A small rotation predictor, trained from scratch.
Training: adamw at rate 0.0025, 40000 steps, batches of 64.
Data: 155796 training examples, 16.4 epochs.
Rows from block 8, named by matrix and row number. Each number is 128 + 32 x the weight over its row's rms, rounded and kept within 0 to 255. All counts start at 0. Numbers have three digits each. After the name is the row's rms in percent of the matrix's.
# conv: 3x3 conv (model.blocks.8.conv.weight, 96x96x3x3), inputs 88-95, a 3x3 kernel for each
conv.12 080:124133125156141128142137116105116123103156143091123121127127128129128129127127128137118118124132129132121132104103076078106067086121128133107132135109145160144174170122178144116146085129134140129137136111136141125168
conv.13 112:156120104111100093098086112133176164128150156150166163127128128125127127125127127130130122116122123137133118152125099093125106076103109071068092118127130088080085163145099170144122124150128132129142150140145168152152
conv.14 123:072110112075108072092127092159136122154121124068101095126129130126127129126128129130142127144147153114114116049114177055132166098096149166143146108084125077115149091092117087108155134149188140150140096075087078095074
conv.15 103:119151137110128108104066060073130102086144100127162153128129129127128127127128128151125128155112107121125116076154114111130117072106143127110175162095125180151144138105179156119129184190178130110145123076121163108120
conv.16 111:127090086135120090125120103093126135097102111128119126128127128127128128127127127159153138115122104127152118060114117099107121107110118108117172125109152152176197188167099157146098137112106085109153043090141059099160
conv.17 098:174114058184116066142142116113124103134148098147133122129131131129132130128131129120152104161150092105090170151157118151159108146141101128075116164111074135196151065089103093115114081119095165090152166072162145151162
conv.18 074:107081122143118089174171110092123166120184160126147182127127129129129129127127128144120105133124130123102101109144107099125085101097088099053086130132128139140144119135164101129138110092109175124153174156171183157239
conv.19 108:102140167106129118096114138088140127092151129097135128129130127127129126127129127118116115112109115117107093118072146106094155131125159158131152112132103071057123104118128118123126168144153080159151072153162068143146
conv.20 112:139164140068169166075107155142138155113094139106118147125128126125132130126132129113135178118136103137100124150078034176143085162151123118151179051130174146167203113117160124093160106134152120114111134128101136152129
conv.21 118:121153164122120147140150157165150114096078079099129128128131129126129130129132130148147155094125134140132138115088121039079094041060110125118139097114086129090101082073056107120112125142155091105138088076115020028091
conv.22 087:107075107142125092172178123101138181130188160139152181126124128130128128127125127154128118137131132137122117121157129107123103134118096108071099138144149136142141130130154101129139111093113174136168173164180190171241
conv.23 075:110077115146124097178178120093130174119185160128151184127128128128129128127127128150126114135129131131117110109145107095124076111105083101059090135138146136137138125132165099130141102094110171127161167153169180158235
conv.24 104:105126096122184119126100055122161124110118116091093125127129128127128127126127128107114100142113096165152128120122130136098134091070111144140163143115133098104123143151115133101083183162101153167162124143150089068108
conv.25 108:124157125110111086115097057114081129087095126104113144127127129127127130127127130139133134149133118115122122084117089097083113122100090161116107113097107118089146119146120133129126187164146157165174119143159110109146
conv.26 080:109078110145126092176178122094134179124186159134153184128127128130129128127126127152128113131126129130115110112151121100122094124115093102063096134140146136136140125130158096130138103094107173134166170159176186164239
conv.27 110:115143127064129155139092126166181153171131106159150151127128126126129128128127129147137163171145152133097080155069087155136078120168109078121163086134162145153162118102125109093094078092114115111128153141145133161152
conv.28 075:108084119142126086173177112097130175121187158130154182126127129127128129127127129153130114131126128129117109118154118097122087117103091104061088134140140140137142117133162095132139106089106175127157169156170182160236
conv.29 098:099079128117096108110139163110135102153129088138101123126126126127128127126128130100113110120133137125114129132116167147083112120130089096167159125160155112163197136139090134138090139171184126175180147146147135150151
conv.30 107:133149136061099105073091085081138137147181163107114100127126126129128128127129128100094106108092114132126120153167097139078010081109081118105128132147132105142165152164124120091117090095097135140143137150158099121119
conv.31 100:200194182073082050164176146129131156123137135097115124127126125128127125128128126100119111143138144085118095136150149135149139132110097132143169072159119103099141112103147096061103087076116157132141145103155124064084
conv.32 100:102107057117097121134129138154169199121146157137130149127127127128128127127127127122139130129135136139141132093051099088084056073074132184184167206177166193164128189123126125153181053136200129155167115151157098132129
conv.33 068:114079135150125108170171124092131173114178154119139171127127127128128128127127128145125108136126131119109106111125090092113048101111085095053090133130139145139149124124163100131139095106106160113146164143160178144222
conv.34 073:114077126151117108181174130097125166114175148119140180128128128129129128128126127150122110134127132132115108099135103090122064101111071098062100139140155150133141133132172100130149097102115172129153165147158177151231
conv.35 069:118078127147118105176175119085117159111176149118145179127128128128129128127127128151128107129123126125107103100133098093122068105100079096051089137132134138129138126127167103132140100103105169119153163143162173143226
conv.36 086:110076110145126093175179124099136180128186158138150180126125128130129129127125128153126116136129131136120115120159128107124100133116093107070098137144148136141140130129155100129140111093112174135167172164179189170240
conv.37 074:109077122143124105174179137098130170122183152124147176127125129128127131127125130155126107138130133131112107107149106099129078115114087099060092136137141140137140122126161099131147104098111170128155164150165176154233
conv.38 095:187162172183156142129117115115150141153168120146137087127127128129129128127127128132126114133132125116131158116102060106071017123089046097086145116098155137127115133088121104089100078129147154105118167102104104096096
conv.39 094:147112131122099093140125124080076109119147167130165146128128127128128128128128128131119119114122135107103099137145143104148164048120150127107092118096109136129140148142128139123136094148160132120100156142125177169166
conv.40 073:113075115147122101176172121091129168114185156121150182126127128128128128127127127151125108131125131128109105105139111098119072119112085101059094136138142140134137120127163093131141104098112171124153169152165179153231
conv.41 108:138090076158113089154100091095127148066102103041061065134134130134130129136132127136139150111156168130149135109157155108159158107120144120088122158112134148091149184117103194133129171108097013088152006090165009078150
conv.42 092:113117127070065097082113117103110083138154171079102116128128127128128127128129128098099082165150136101109113155174143120118106122102111087099113112156184084088081128154068081116130070107128141135134153138151092087080
conv.43 074:123101152157111151166149124082109120091143136088144169129128126132128126132128126137107098117112123115106115078123075102144056086141082113068137128082136153123135159130175143127167116127138152118140124093121137084156
conv.44 080:115078118147120092171175120091131177123183161137153189127127127129129128128127128134112099132124129130109107115154124104125095127110092101060097134134123133135137127130157107134139113097109177130165176159177190160236
conv.45 080:111074117148125098178181131098133176125185157131147181127127128129128129128126128150123111136128131134114110113152124103125092128118090103066096137141147137138139125127161100131143105095112175134164171159174187164238
conv.46 093:100115114100172152139165099122138131081115121084133173128130129127128126127127127160124105149114095173148138104116104115117131094115114088093126069105162164087087067132119095094126180162108160158160114139161101074129
conv.47 111:134147150126129144144146149119121163103098068055081076127128128127128128130131130122135133129127135138143121150156144120121142108083107102137124086130091079116075139150206138137150166116105158161158121126130072065062
conv.48 137:136122067158147128180171172150098084126125115119159111128127129128128129128129129108135151124127111126136137084061119150122134204155097127112127123152162177205208120103137133099134109089126142118097134127091157110043
conv.49 108:115151169075129180095135169150141055152103059147104089129129126126129125125128127118116141121111118127096127135138114138152158133155162174141136099082164107137173138155080143167126133176136182153080170153069169159095
conv.50 119:109106081088110062076110064126177163143132149143118092131132131130131129130131128098109105105112132113093134169158128168119140159068131087078147085083120120130132161168122157161130173161129128065142119030120108065087
conv.51 116:108143138137153139144158134107072068102123139102129112129130127126126125132130128113125142079116126114145133135164161117137185125128189107139119105109107092111104179140112203151109174126113044000017077060119084117136
conv.52 112:134079052133076112106106144189170091181105078149073111126125127128126128126125125139134124102108144145131110103063076107070080088092107178195204159145131092130185101157147135152138164153187158173165160158114140114073
conv.53 096:139096128124095138149083148167149148163157145156119139132127127130125128127125128108120087119128110131146148197122189176123172137147159109057121123072116159114094088143109086132124089143112110136160058146162083139162
conv.54 112:135106141158135112162142125097099104105123158119136181128128129128128130127127129125114118120114124133123102083072082079114101065116106103096152123083155164159153176114116164139113159138138129087076088079103077103141
conv.55 096:125128114121089115089073083159113136114053146106120115130126123129125124127123124128141114145136125137146137095107130098139110129157177133078100175121064134165109053115077141132105140145123148143105135124085152138094
conv.56 094:156134179139147162118153148064119104152169133074149148128126126130128126128127126108119096149135127090096103116129157098145116125182151088139142145107132139128187113129108145111169119174133086158158072168164046145156
conv.57 116:137142125131121104125121109107093112068129149146165150128126126126125126126125127128126141137115144112111125171121137140112120124102132141149086156138099185189124125188206127150171126111101091043071139118124151164154
conv.58 126:140117119167153154128123128098114138096091103103081088128128128127128128129129128126107104099134142124113117143133143155132138126145150155178150130146153091108105166167146169148142128099137075124152073080094111094022
conv.59 109:148124122150135105156166122096150156067088146100118096129131132129131130128129129129121137114114137124107129161129101171124106182067111102105101099081104091054096093167119116159142161167147138089147137044126146049098
conv.60 075:107071117145123102174176129091130170121185156131149182127127128129127128127126127149124110133127131132111106104146115097123083126121089105065100137139142137132138125128162099132143101100111170128160168152170184156234
conv.61 111:102097082097124104088139099088147142123153144123138104131133132130131130130131129105118118114119126110116156180188104151127106109070054113100143149101118133127099131155120144159133135146107140071138150049139135080107
conv.62 092:109103131201161145147158163097115129124154135103127129128129127130131128126128126128150109108122145125119115124058069158163062127192194141137126178154098134173140066153219140138222122068184130129157125109139146122163
conv.63 094:081089157091095156077079166147101135146080142131089144132127127133127127132126128103106117146136124121103122032129102104141084087158070170136099146102139102087077108091126103113166115122140136157089140165079138155077
conv.64 101:144117090116122094132119103104146185135159145131143086128128128128128127127127128087110102140112105117110095138103062161151082178166076179144172168158126136137090097113135075148146060152147115093124094094132145113149
conv.65 071:116074120149123101174172127089119162117175157122146179127127127129129127126127126155127112126121129126110105120146107098121061115112078098056093137132134137129142124130165097128140101101110165117146167148164174146225
conv.66 110:087148104108191135103152106174148175158132159099120146127128128126128128127127129124142148096127138101112129095129134119126103164101056110166097070171104069112126113090155081095148096120145133131167138107152121118125
conv.67 115:115114124143135169155144156111108089109090081094105079131130132128129132128129131122135116126129083156147100161185195153149157149110077141150063146124125182115109138130086147145113141125127166121069161113063149075053
conv.68 107:170163164161131128171135124104090044147101048140120100128127127129129130130129127159159150141142150146157145117172215128139190167132146101115088145111084125104065128122102100081017093069072080074067093111093131133131
conv.69 110:153110132185160120122152110111174152123140114086046100127128129128128129126127129152113105124116121125129115117144124162152152197156141146151148148137155101157128178132095141126148124149185105130149095118137138085114
conv.70 100:157133135023059094067072084095067077148153166094108138129128126128127127128130129101104105160148141091133144118132115124113092086050052128144141126165172135121141097149106065128092046115137135137135144142148123123120
conv.71 120:134152120138156119116158127117122129145124098167143096127126129128127129126126128089099104107119104110114112193160058176132102158094105146096120166088091108073064150115166172110173165132171146077082158111095149099084
conv.72 084:109078111144127092176180122097136180127187160137151181126126128130129129127125128151125115135129130135118114121159127106124100133114094106068098137144147137141140128130158099130142110094114174134167173163179190169240
conv.73 107:140107087157133094144155117102133147127115113139124107131130130130128128129128129103082083121107115118121115199136156189140175149136190123149119122107079127146111110178103105165128088170117130084105136096090123102071
conv.74 115:158173167072115152091062148121105097098092092124145111128127127128129128128129128101136146109105110112116127179149065164177165090186216176140173114120160140165092085106160062130149090114082106085099140114090158160143
conv.75 102:064066127107093118074074118146133168104097135144110102128128127127128127127129129111104136145132128146115121050161166102130158114152169160113081123137107104115073170119055129107080144077066143161140107120114118127109
conv.76 123:189159129135126114142151152088069087174077098165065084127127127129128128128127127135107109123127144114111132172133157173163138178174158172148148111091104069092049197134123148105109114106110075065065144126093157123106
conv.77 068:115080123149117099170170112085121155111177156118151187127127128128128127128128128140118104124123129134116109097123084085128057088098079090051093132118124146139149124131170105128146103106109171121154175142162170137216
conv.78 109:136137141141092118123129093125115118071094104097101120126128128125126126127127128131131120122133117136137125081048020116124040144121071151136151110095132121149124169107114164122098163152169145139164132117160161075136
conv.79 100:125083044121097100130075112111151165150149114157156073127130129129130127126129127108152115097113101142130117132067163142083134100136076137077101176130144177126148112173147111168164095152178091104149110129160121129149
conv.80 112:081109111125125144155151141108148143066072077100055018127127127127127128129130129127126115120117127127151123102084133088107107092111126104120112112135115157101077124130175130108137154117122129153153071099106051056072
conv.81 076:109077119146128095175178123091133178127188162130150184127126128127128129126127128153127112135126128130116113109145113098124089119113097097054088134139142135134139121130159098131139101097110170130165166153171185162238
conv.82 099:122081113168133115151102107172121116106058078185135118128128128129129128129128128124121125121114129129128119085140145141125173163156162169147111145146119209169110135110144136155123089127136184167167191169140189159150
conv.83 087:109076109144126093174178122100138181129187160139152182125124128130127127126123127151125115136130131137121116120158129106123102133116095107069099138143147135140140129130154101129139112093113175137168174164180191171241
conv.84 107:133077073171136129162120127115129175097126145155075101130132127130130129129128126134136120137123106138152146176099099182124116117131134109137125154133112116135158108174037114169066069162062112074147120084172112081177
conv.85 109:161114106160129144134129093129140146145164151157154163128127128128128128128128128146116118130120134108122120111050027160144042193171102127122127173128141165103126135113090112127113130149109128119134123116130130100130
conv.86 086:108075107143125092174178123099137181128187158139152181126125129130129129127125128152125115135129130138121117120157127105123101131115093107070098138143148136141140128129155099129139111092112174135167173164179189170240
conv.87 108:179177190186169165107102135104124100103116058169149103127127126128128128128128127124113095107099116141170159097107083075101148150138163114130155133136127081125110085120140101095086120120088072086117073081098133149160
conv.88 108:113130127142131099145093129147078156048119189129172183128125125129126126128125126142145136123114147103104140120116114078108093035127114114116134139079102135158187079113178118140137143126077160101095114096128077129153
conv.89 094:110083089127101091105088068179182180146165145124151124129129127128127129128127127156126133164160141133157159127089160177097162141105177084058106143084126152119147116078072150118122165130139075156176032153175065140158
conv.90 095:095108130124124099090065039165126086122085092173138132129127127128128128129129129100126130130125125136133144120121159115098143120126142167160135169148131186180143080135135086135145062163196157148146158143131160143130
conv.91 078:110071116147125104175175128093135180122186158132148181125126127129129129127126127154128116133129130138119113104149115096127085122123088109066101137142154138135142128127157098129138103099111168132164166155173182160237
conv.92 076:114076121146126098177174115096128175128185165131155189125124127127126127126125127145121107135127128120102099106153124092120079118096081104061101124135136145144153125133168103131144115094110181133162174155178186155232
conv.93 106:136148119149181100171156101152173153152131109104102112126128129127128128126127128138141122160159132145112108150169152164148152112117094139136169115108134157167176117108130114086113149149133149163161076104123075010100
conv.94 120:132090145069109148126137152161111102106087151110158170127128128127128127128128128117117136122109115097094112093093110080066112036038097173163131139127134085099090170091133149137138115135149158149096119100099073081131
conv.95 111:174127098177114061180151140094091082183158111217163091128127127132130127129127128119123132129121121129113115149155124132161104148158097133159134098091121094086118154111151083099140109126116114084127144139135169161135