config.toml
model = "rotation predictor"
dataset = "photos of plants, animals and fungi (iNaturalist)"
train_examples = 155796
image_size = 40
crop_scale_min = 0.7
horizontal_flip = true
arch = "vgg"
norm = "layernorm"
activation = "relu"
depths = [3, 6, 3]
kernel_size = 3
stem = "single"
widths = [64, 96, 144]
downsampling = "stride"
init = "kaiming_normal"
optimizer = "adamw"
lr = 0.0025
beta1 = 0.9
beta2 = 0.999
eps = 1e-06
grad_clip = 1.0
steps = 40000
batch_size = 64
epochs = 16.4
lr_schedule = "cosine"
final_lr_fraction = 0.01
warmup_steps = 2000
weight_decay = 0.1
Rows from block 4 of a small rotation predictor, named by matrix and row number. Each number is 200 + 30 x the weight over its row's rms, rounded and kept within 0 to 999. All counts start at 0.
After each channel's rows are labels from the 100 images, of 14976, where the channel reaches its highest value: "patch colour" is the nearest of a few named colours to the mean colour under the peak. Only what is clearly more common there than usual is listed. The data: photos of plants, animals and fungi (iNaturalist).
# conv: 3x3 conv (model.blocks.4.conv.weight, 96x96x3x3, each kernel summed), inputs 0-95

conv.30,136,196,171,209,222,200,273,198,173,203,209,199,192,199,229,187,196,255,203,177,173,212,140,198,201,200,238,241,174,184,171,197,210,194,177,212,170,186,190,205,204,170,198,171,202,188,199,198,233,187,187,202,278,174,206,184,226,253,205,204,207,192,185,235,200,173,207,169,195,220,120,213,200,266,205,208,176,79,207,170,193,206,180,179,308,200,219,209,210,200,197,204,202,200,201,175
patch colour: white; pink

conv.26,232,224,157,204,236,198,123,199,215,196,201,197,192,198,128,263,187,191,196,165,133,204,168,202,198,201,149,250,197,198,230,192,194,197,228,199,270,227,201,192,197,178,192,208,199,213,201,199,94,193,153,265,162,259,195,192,135,227,208,198,187,203,203,212,200,216,197,189,214,207,228,176,204,152,199,191,175,192,197,237,200,179,246,208,264,173,172,204,193,197,182,203,195,200,198,146
patch colour: black

conv.38,174,138,221,202,181,200,163,207,156,204,182,203,203,201,146,142,249,232,200,183,219,202,254,199,199,204,238,175,196,197,128,194,203,198,150,199,108,242,231,202,206,204,204,192,203,202,209,203,157,185,228,176,189,145,231,200,125,184,201,201,212,200,216,252,200,144,198,210,206,184,236,226,210,186,200,218,202,249,190,168,209,244,96,240,231,192,205,197,227,199,184,209,205,203,202,211
patch colour: white

conv.41,245,142,242,208,164,198,183,208,208,204,199,206,198,200,198,112,238,136,207,204,207,211,265,200,194,196,248,176,212,216,134,196,197,203,198,186,143,168,233,199,200,221,203,176,200,214,208,199,210,216,223,86,184,134,213,234,207,156,214,202,208,208,198,222,202,206,199,196,199,168,238,163,208,161,200,201,190,219,205,136,206,246,162,249,147,203,162,210,204,202,211,215,203,201,197,244
patch colour: white

conv.44,152,146,193,191,177,199,213,188,173,198,200,200,196,201,161,120,214,189,187,220,212,198,220,200,202,201,183,213,202,193,97,189,192,200,154,218,85,216,205,201,197,210,185,234,200,202,200,200,200,192,218,144,191,152,208,226,167,202,194,200,200,197,160,224,204,142,196,213,198,174,192,260,194,204,198,205,258,225,183,138,189,222,130,253,240,180,262,201,208,198,182,214,198,199,195,219
patch colour: white

conv.18,217,215,153,196,212,199,105,196,212,194,186,198,181,200,115,264,183,208,189,204,132,201,153,203,201,201,135,238,225,193,240,187,196,195,229,217,271,208,186,190,200,205,185,216,202,197,197,198,97,195,152,261,151,253,189,198,135,212,202,203,168,199,194,203,200,215,199,196,207,204,242,153,201,175,197,185,176,195,189,232,197,188,242,190,225,188,153,208,190,198,195,197,200,200,196,188
patch colour: black

conv.67,241,197,129,205,211,202,202,203,187,201,200,200,201,201,197,253,136,202,198,203,189,203,127,200,202,202,141,188,191,205,239,201,201,194,224,217,261,235,126,204,201,161,198,181,201,218,200,200,168,192,187,234,200,263,191,115,203,142,209,199,154,209,209,124,201,227,207,195,206,184,212,171,203,182,202,212,210,206,208,278,199,129,239,142,186,205,174,208,187,202,232,166,200,201,201,170
patch colour: black

conv.10,157,199,133,193,183,199,159,199,185,197,191,198,195,199,161,243,153,227,197,161,138,203,110,201,200,199,119,228,188,195,219,196,199,197,200,182,236,193,137,195,200,172,193,177,200,146,199,198,180,199,131,243,239,237,196,149,177,205,199,202,116,189,199,208,200,179,200,207,208,172,213,202,198,219,199,189,163,158,181,246,198,155,223,154,252,200,189,200,194,201,193,161,199,197,200,146
patch colour: black

conv.76,214,155,217,200,142,200,155,200,183,198,193,203,212,200,243,147,258,160,195,209,257,198,276,196,198,198,221,192,200,192,135,207,205,199,153,210,117,256,226,200,198,209,212,231,201,243,200,199,204,202,264,135,228,167,203,246,202,187,206,201,179,201,173,213,199,157,207,204,200,174,216,237,201,193,203,200,251,276,197,193,200,212,132,234,165,208,229,200,201,199,195,246,202,200,200,238
patch colour: white

conv.2,206,230,163,203,246,198,122,201,210,198,204,198,184,198,165,265,201,157,205,167,190,205,163,198,198,200,159,250,220,182,251,196,198,190,232,175,284,229,198,188,210,134,183,223,198,175,197,195,132,195,176,255,208,270,209,181,142,216,208,207,207,212,209,203,196,214,205,208,202,216,134,248,201,188,204,175,161,153,223,276,203,219,249,193,234,177,235,202,191,200,177,216,195,202,196,196
patch colour: brown

conv.56,153,206,137,182,171,201,186,190,200,200,177,198,201,201,170,222,139,194,185,226,178,207,120,200,200,207,142,125,188,168,253,198,198,197,199,177,198,261,160,200,198,155,216,215,201,181,197,198,210,194,146,258,208,192,189,59,209,154,195,202,156,195,185,188,198,175,193,176,197,210,202,196,192,233,200,221,215,231,173,179,198,162,228,185,159,212,204,198,190,203,186,151,201,203,195,188
patch colour: grey

conv.49,218,177,273,203,230,198,238,205,161,201,208,203,204,202,199,178,242,216,204,94,132,207,262,199,195,197,228,223,153,191,150,202,198,196,183,151,160,194,237,199,203,236,200,128,201,209,208,200,211,201,183,163,208,201,206,251,211,207,207,201,184,208,202,244,201,193,200,192,195,185,200,217,203,202,200,203,94,149,203,246,204,204,143,251,203,210,211,202,201,201,208,227,201,198,199,129
patch colour: white

conv.72,159,188,228,200,183,199,115,201,230,197,178,201,199,200,172,182,202,211,198,257,213,200,226,201,202,199,219,225,217,216,213,202,199,197,230,251,203,57,219,204,203,187,195,228,199,152,197,198,140,195,213,153,184,170,195,290,117,204,196,203,200,185,186,187,201,243,201,206,204,199,264,180,196,194,197,184,234,216,203,142,199,215,230,220,161,211,182,204,195,201,196,197,202,200,201,246
patch colour: brown

conv.35,243,237,154,219,215,201,129,198,233,198,220,198,198,198,163,259,190,211,222,227,176,203,207,202,204,200,193,210,226,217,264,191,191,197,243,211,300,138,209,208,209,195,195,239,199,209,202,200,107,220,192,263,143,246,194,206,127,206,216,199,204,203,256,162,200,216,208,208,215,217,278,189,208,176,202,180,205,204,225,199,201,192,271,209,178,210,192,218,191,198,208,204,198,202,198,208
patch colour: brown

conv.40,179,159,257,190,164,196,157,193,197,197,175,200,201,200,239,141,213,100,185,227,235,194,243,200,203,195,193,192,231,207,134,201,200,197,166,229,123,183,180,206,198,214,198,218,201,185,199,198,176,184,203,95,178,120,218,253,184,166,195,200,162,191,181,192,200,169,195,189,201,145,216,207,192,146,198,207,225,225,182,182,195,232,152,196,147,198,193,195,177,199,190,203,201,200,201,235
patch colour: white; cyan

conv.77,175,183,174,198,129,200,220,198,162,204,185,203,210,201,175,152,182,188,196,197,222,203,91,200,200,199,211,173,193,179,118,207,196,200,144,215,114,249,216,204,201,223,209,211,200,197,202,198,170,185,219,190,172,150,209,160,163,210,194,199,189,194,199,212,197,130,202,203,197,169,209,226,204,198,201,181,229,214,190,134,204,228,132,119,250,177,200,198,206,196,169,153,203,202,200,213
patch colour: white; cyan

conv.94,202,175,239,200,207,200,171,198,174,201,201,202,200,201,218,161,247,169,198,248,257,194,291,199,200,199,203,178,240,202,162,200,201,195,151,239,156,203,206,207,199,202,200,265,201,244,206,200,210,201,260,124,188,173,203,263,189,185,196,202,211,201,202,196,203,174,202,209,203,185,224,243,199,172,198,205,259,260,211,152,196,237,137,259,174,194,255,203,201,200,196,254,202,203,202,263
patch colour: pink; white

conv.85,184,201,153,176,215,200,204,199,199,196,175,197,189,200,119,238,173,143,180,117,121,196,149,204,204,201,141,220,160,153,216,192,193,198,203,136,241,194,182,193,203,174,193,199,200,193,198,197,166,178,142,244,165,233,200,169,166,194,195,202,178,187,193,197,202,184,200,190,199,195,173,228,198,157,203,197,122,148,167,219,205,172,222,162,183,169,232,196,194,201,180,174,198,202,195,118
patch colour: brown

conv.42,240,218,138,198,115,202,243,188,209,201,200,198,194,203,204,137,191,189,208,217,191,212,148,201,200,204,269,158,188,196,186,196,193,194,178,169,161,186,231,196,195,172,213,208,201,254,193,198,249,204,205,156,212,121,175,159,268,182,190,197,235,243,227,190,196,169,202,210,206,208,154,207,196,226,199,215,198,219,237,147,192,225,181,147,98,250,213,210,176,201,201,193,202,204,198,220
patch colour: pink

conv.20,227,210,177,187,182,202,270,202,197,202,191,198,200,199,226,176,216,152,190,128,151,198,175,199,197,203,251,189,172,194,172,197,196,195,186,126,165,257,219,200,200,199,199,151,199,250,194,201,268,193,197,216,171,173,179,132,291,234,195,199,202,199,200,159,205,198,200,212,201,190,198,182,200,197,201,186,102,161,164,186,198,205,181,201,252,200,131,204,221,201,172,189,200,200,200,156
patch colour: white; cyan

conv.22,210,180,186,222,164,203,217,190,191,202,210,200,188,198,169,143,200,155,221,255,233,193,123,202,204,208,237,252,205,221,203,194,195,191,175,251,181,177,199,197,202,247,202,194,197,228,198,200,160,248,204,115,185,135,193,170,175,190,210,196,227,222,270,210,198,211,213,222,200,213,145,221,212,175,195,166,278,254,231,134,192,210,195,151,175,220,242,198,205,194,204,176,200,202,206,263
patch colour: grey

conv.62,149,154,190,195,185,200,208,206,131,202,179,201,206,199,197,196,130,204,195,171,168,199,120,199,197,198,174,156,180,189,160,204,194,204,112,174,140,197,126,205,200,213,205,202,200,166,198,202,197,197,143,188,200,207,201,141,198,175,201,198,128,198,204,188,197,136,202,215,194,135,207,233,203,176,203,189,171,166,182,237,202,200,139,162,202,205,231,194,196,203,196,125,200,200,200,180
patch colour: white; cyan

conv.60,205,190,158,191,121,201,202,197,207,199,186,196,205,202,208,157,192,187,186,199,234,201,72,202,199,205,257,127,208,180,167,195,204,199,176,181,141,268,210,199,193,213,206,201,199,222,196,197,232,194,238,166,249,167,189,107,235,169,189,200,222,215,228,202,202,185,185,195,193,202,159,215,189,237,202,194,195,214,187,183,196,240,173,114,187,222,223,195,221,201,203,169,198,201,199,235
patch colour: white

conv.7,192,227,126,200,186,201,248,204,212,196,203,200,194,205,210,220,173,243,206,179,191,190,50,198,200,201,170,237,184,213,202,200,207,193,205,182,226,259,179,199,198,149,193,233,202,218,204,197,220,212,178,283,249,207,199,157,238,224,199,206,184,195,232,197,202,205,203,200,192,207,227,218,200,257,205,185,178,158,200,193,194,159,237,115,231,246,232,201,213,204,204,175,201,203,198,163
patch colour: white

conv.70,213,227,202,185,217,202,171,195,192,200,184,199,204,202,202,238,229,100,191,165,219,208,232,200,200,198,202,180,183,179,244,199,212,198,189,135,239,263,215,195,200,234,202,172,199,203,204,202,164,189,215,214,101,220,191,213,162,218,196,200,197,171,209,132,201,174,199,219,208,204,216,130,199,109,198,192,186,255,164,236,199,203,212,217,134,182,117,192,203,198,178,218,199,197,199,173
patch colour: grey

conv.69,183,191,187,188,196,198,185,220,214,206,179,204,204,202,235,131,226,210,182,136,179,201,181,203,206,197,254,156,169,179,164,202,201,210,172,157,100,198,252,209,189,242,198,140,202,180,203,205,211,196,172,153,242,123,185,168,224,200,192,197,258,196,185,218,203,186,187,221,206,250,189,191,204,251,203,202,159,159,182,144,215,250,144,197,119,222,190,195,205,199,202,206,202,203,201,176
patch colour: cyan

conv.64,204,164,135,193,136,200,170,207,241,205,190,203,210,197,220,162,187,246,190,215,241,193,129,199,206,204,256,145,237,190,166,208,196,206,205,209,163,218,224,201,205,231,208,229,201,206,200,202,220,195,231,230,239,150,181,129,219,179,201,200,225,218,173,217,196,214,199,247,197,198,192,277,205,272,205,208,258,246,189,131,203,268,187,176,215,203,246,197,193,203,182,169,198,200,200,242
patch colour: white

conv.17,211,173,119,187,157,199,206,205,179,197,177,196,206,199,230,198,167,210,192,162,186,210,113,205,205,197,221,181,168,169,185,196,200,196,160,148,160,215,169,194,201,195,198,205,203,145,203,199,223,194,192,184,258,181,214,106,281,157,195,195,187,170,183,226,210,133,203,181,204,173,174,228,200,204,200,187,172,226,165,222,213,211,174,158,295,226,213,195,213,199,164,155,199,197,200,189
patch colour: pink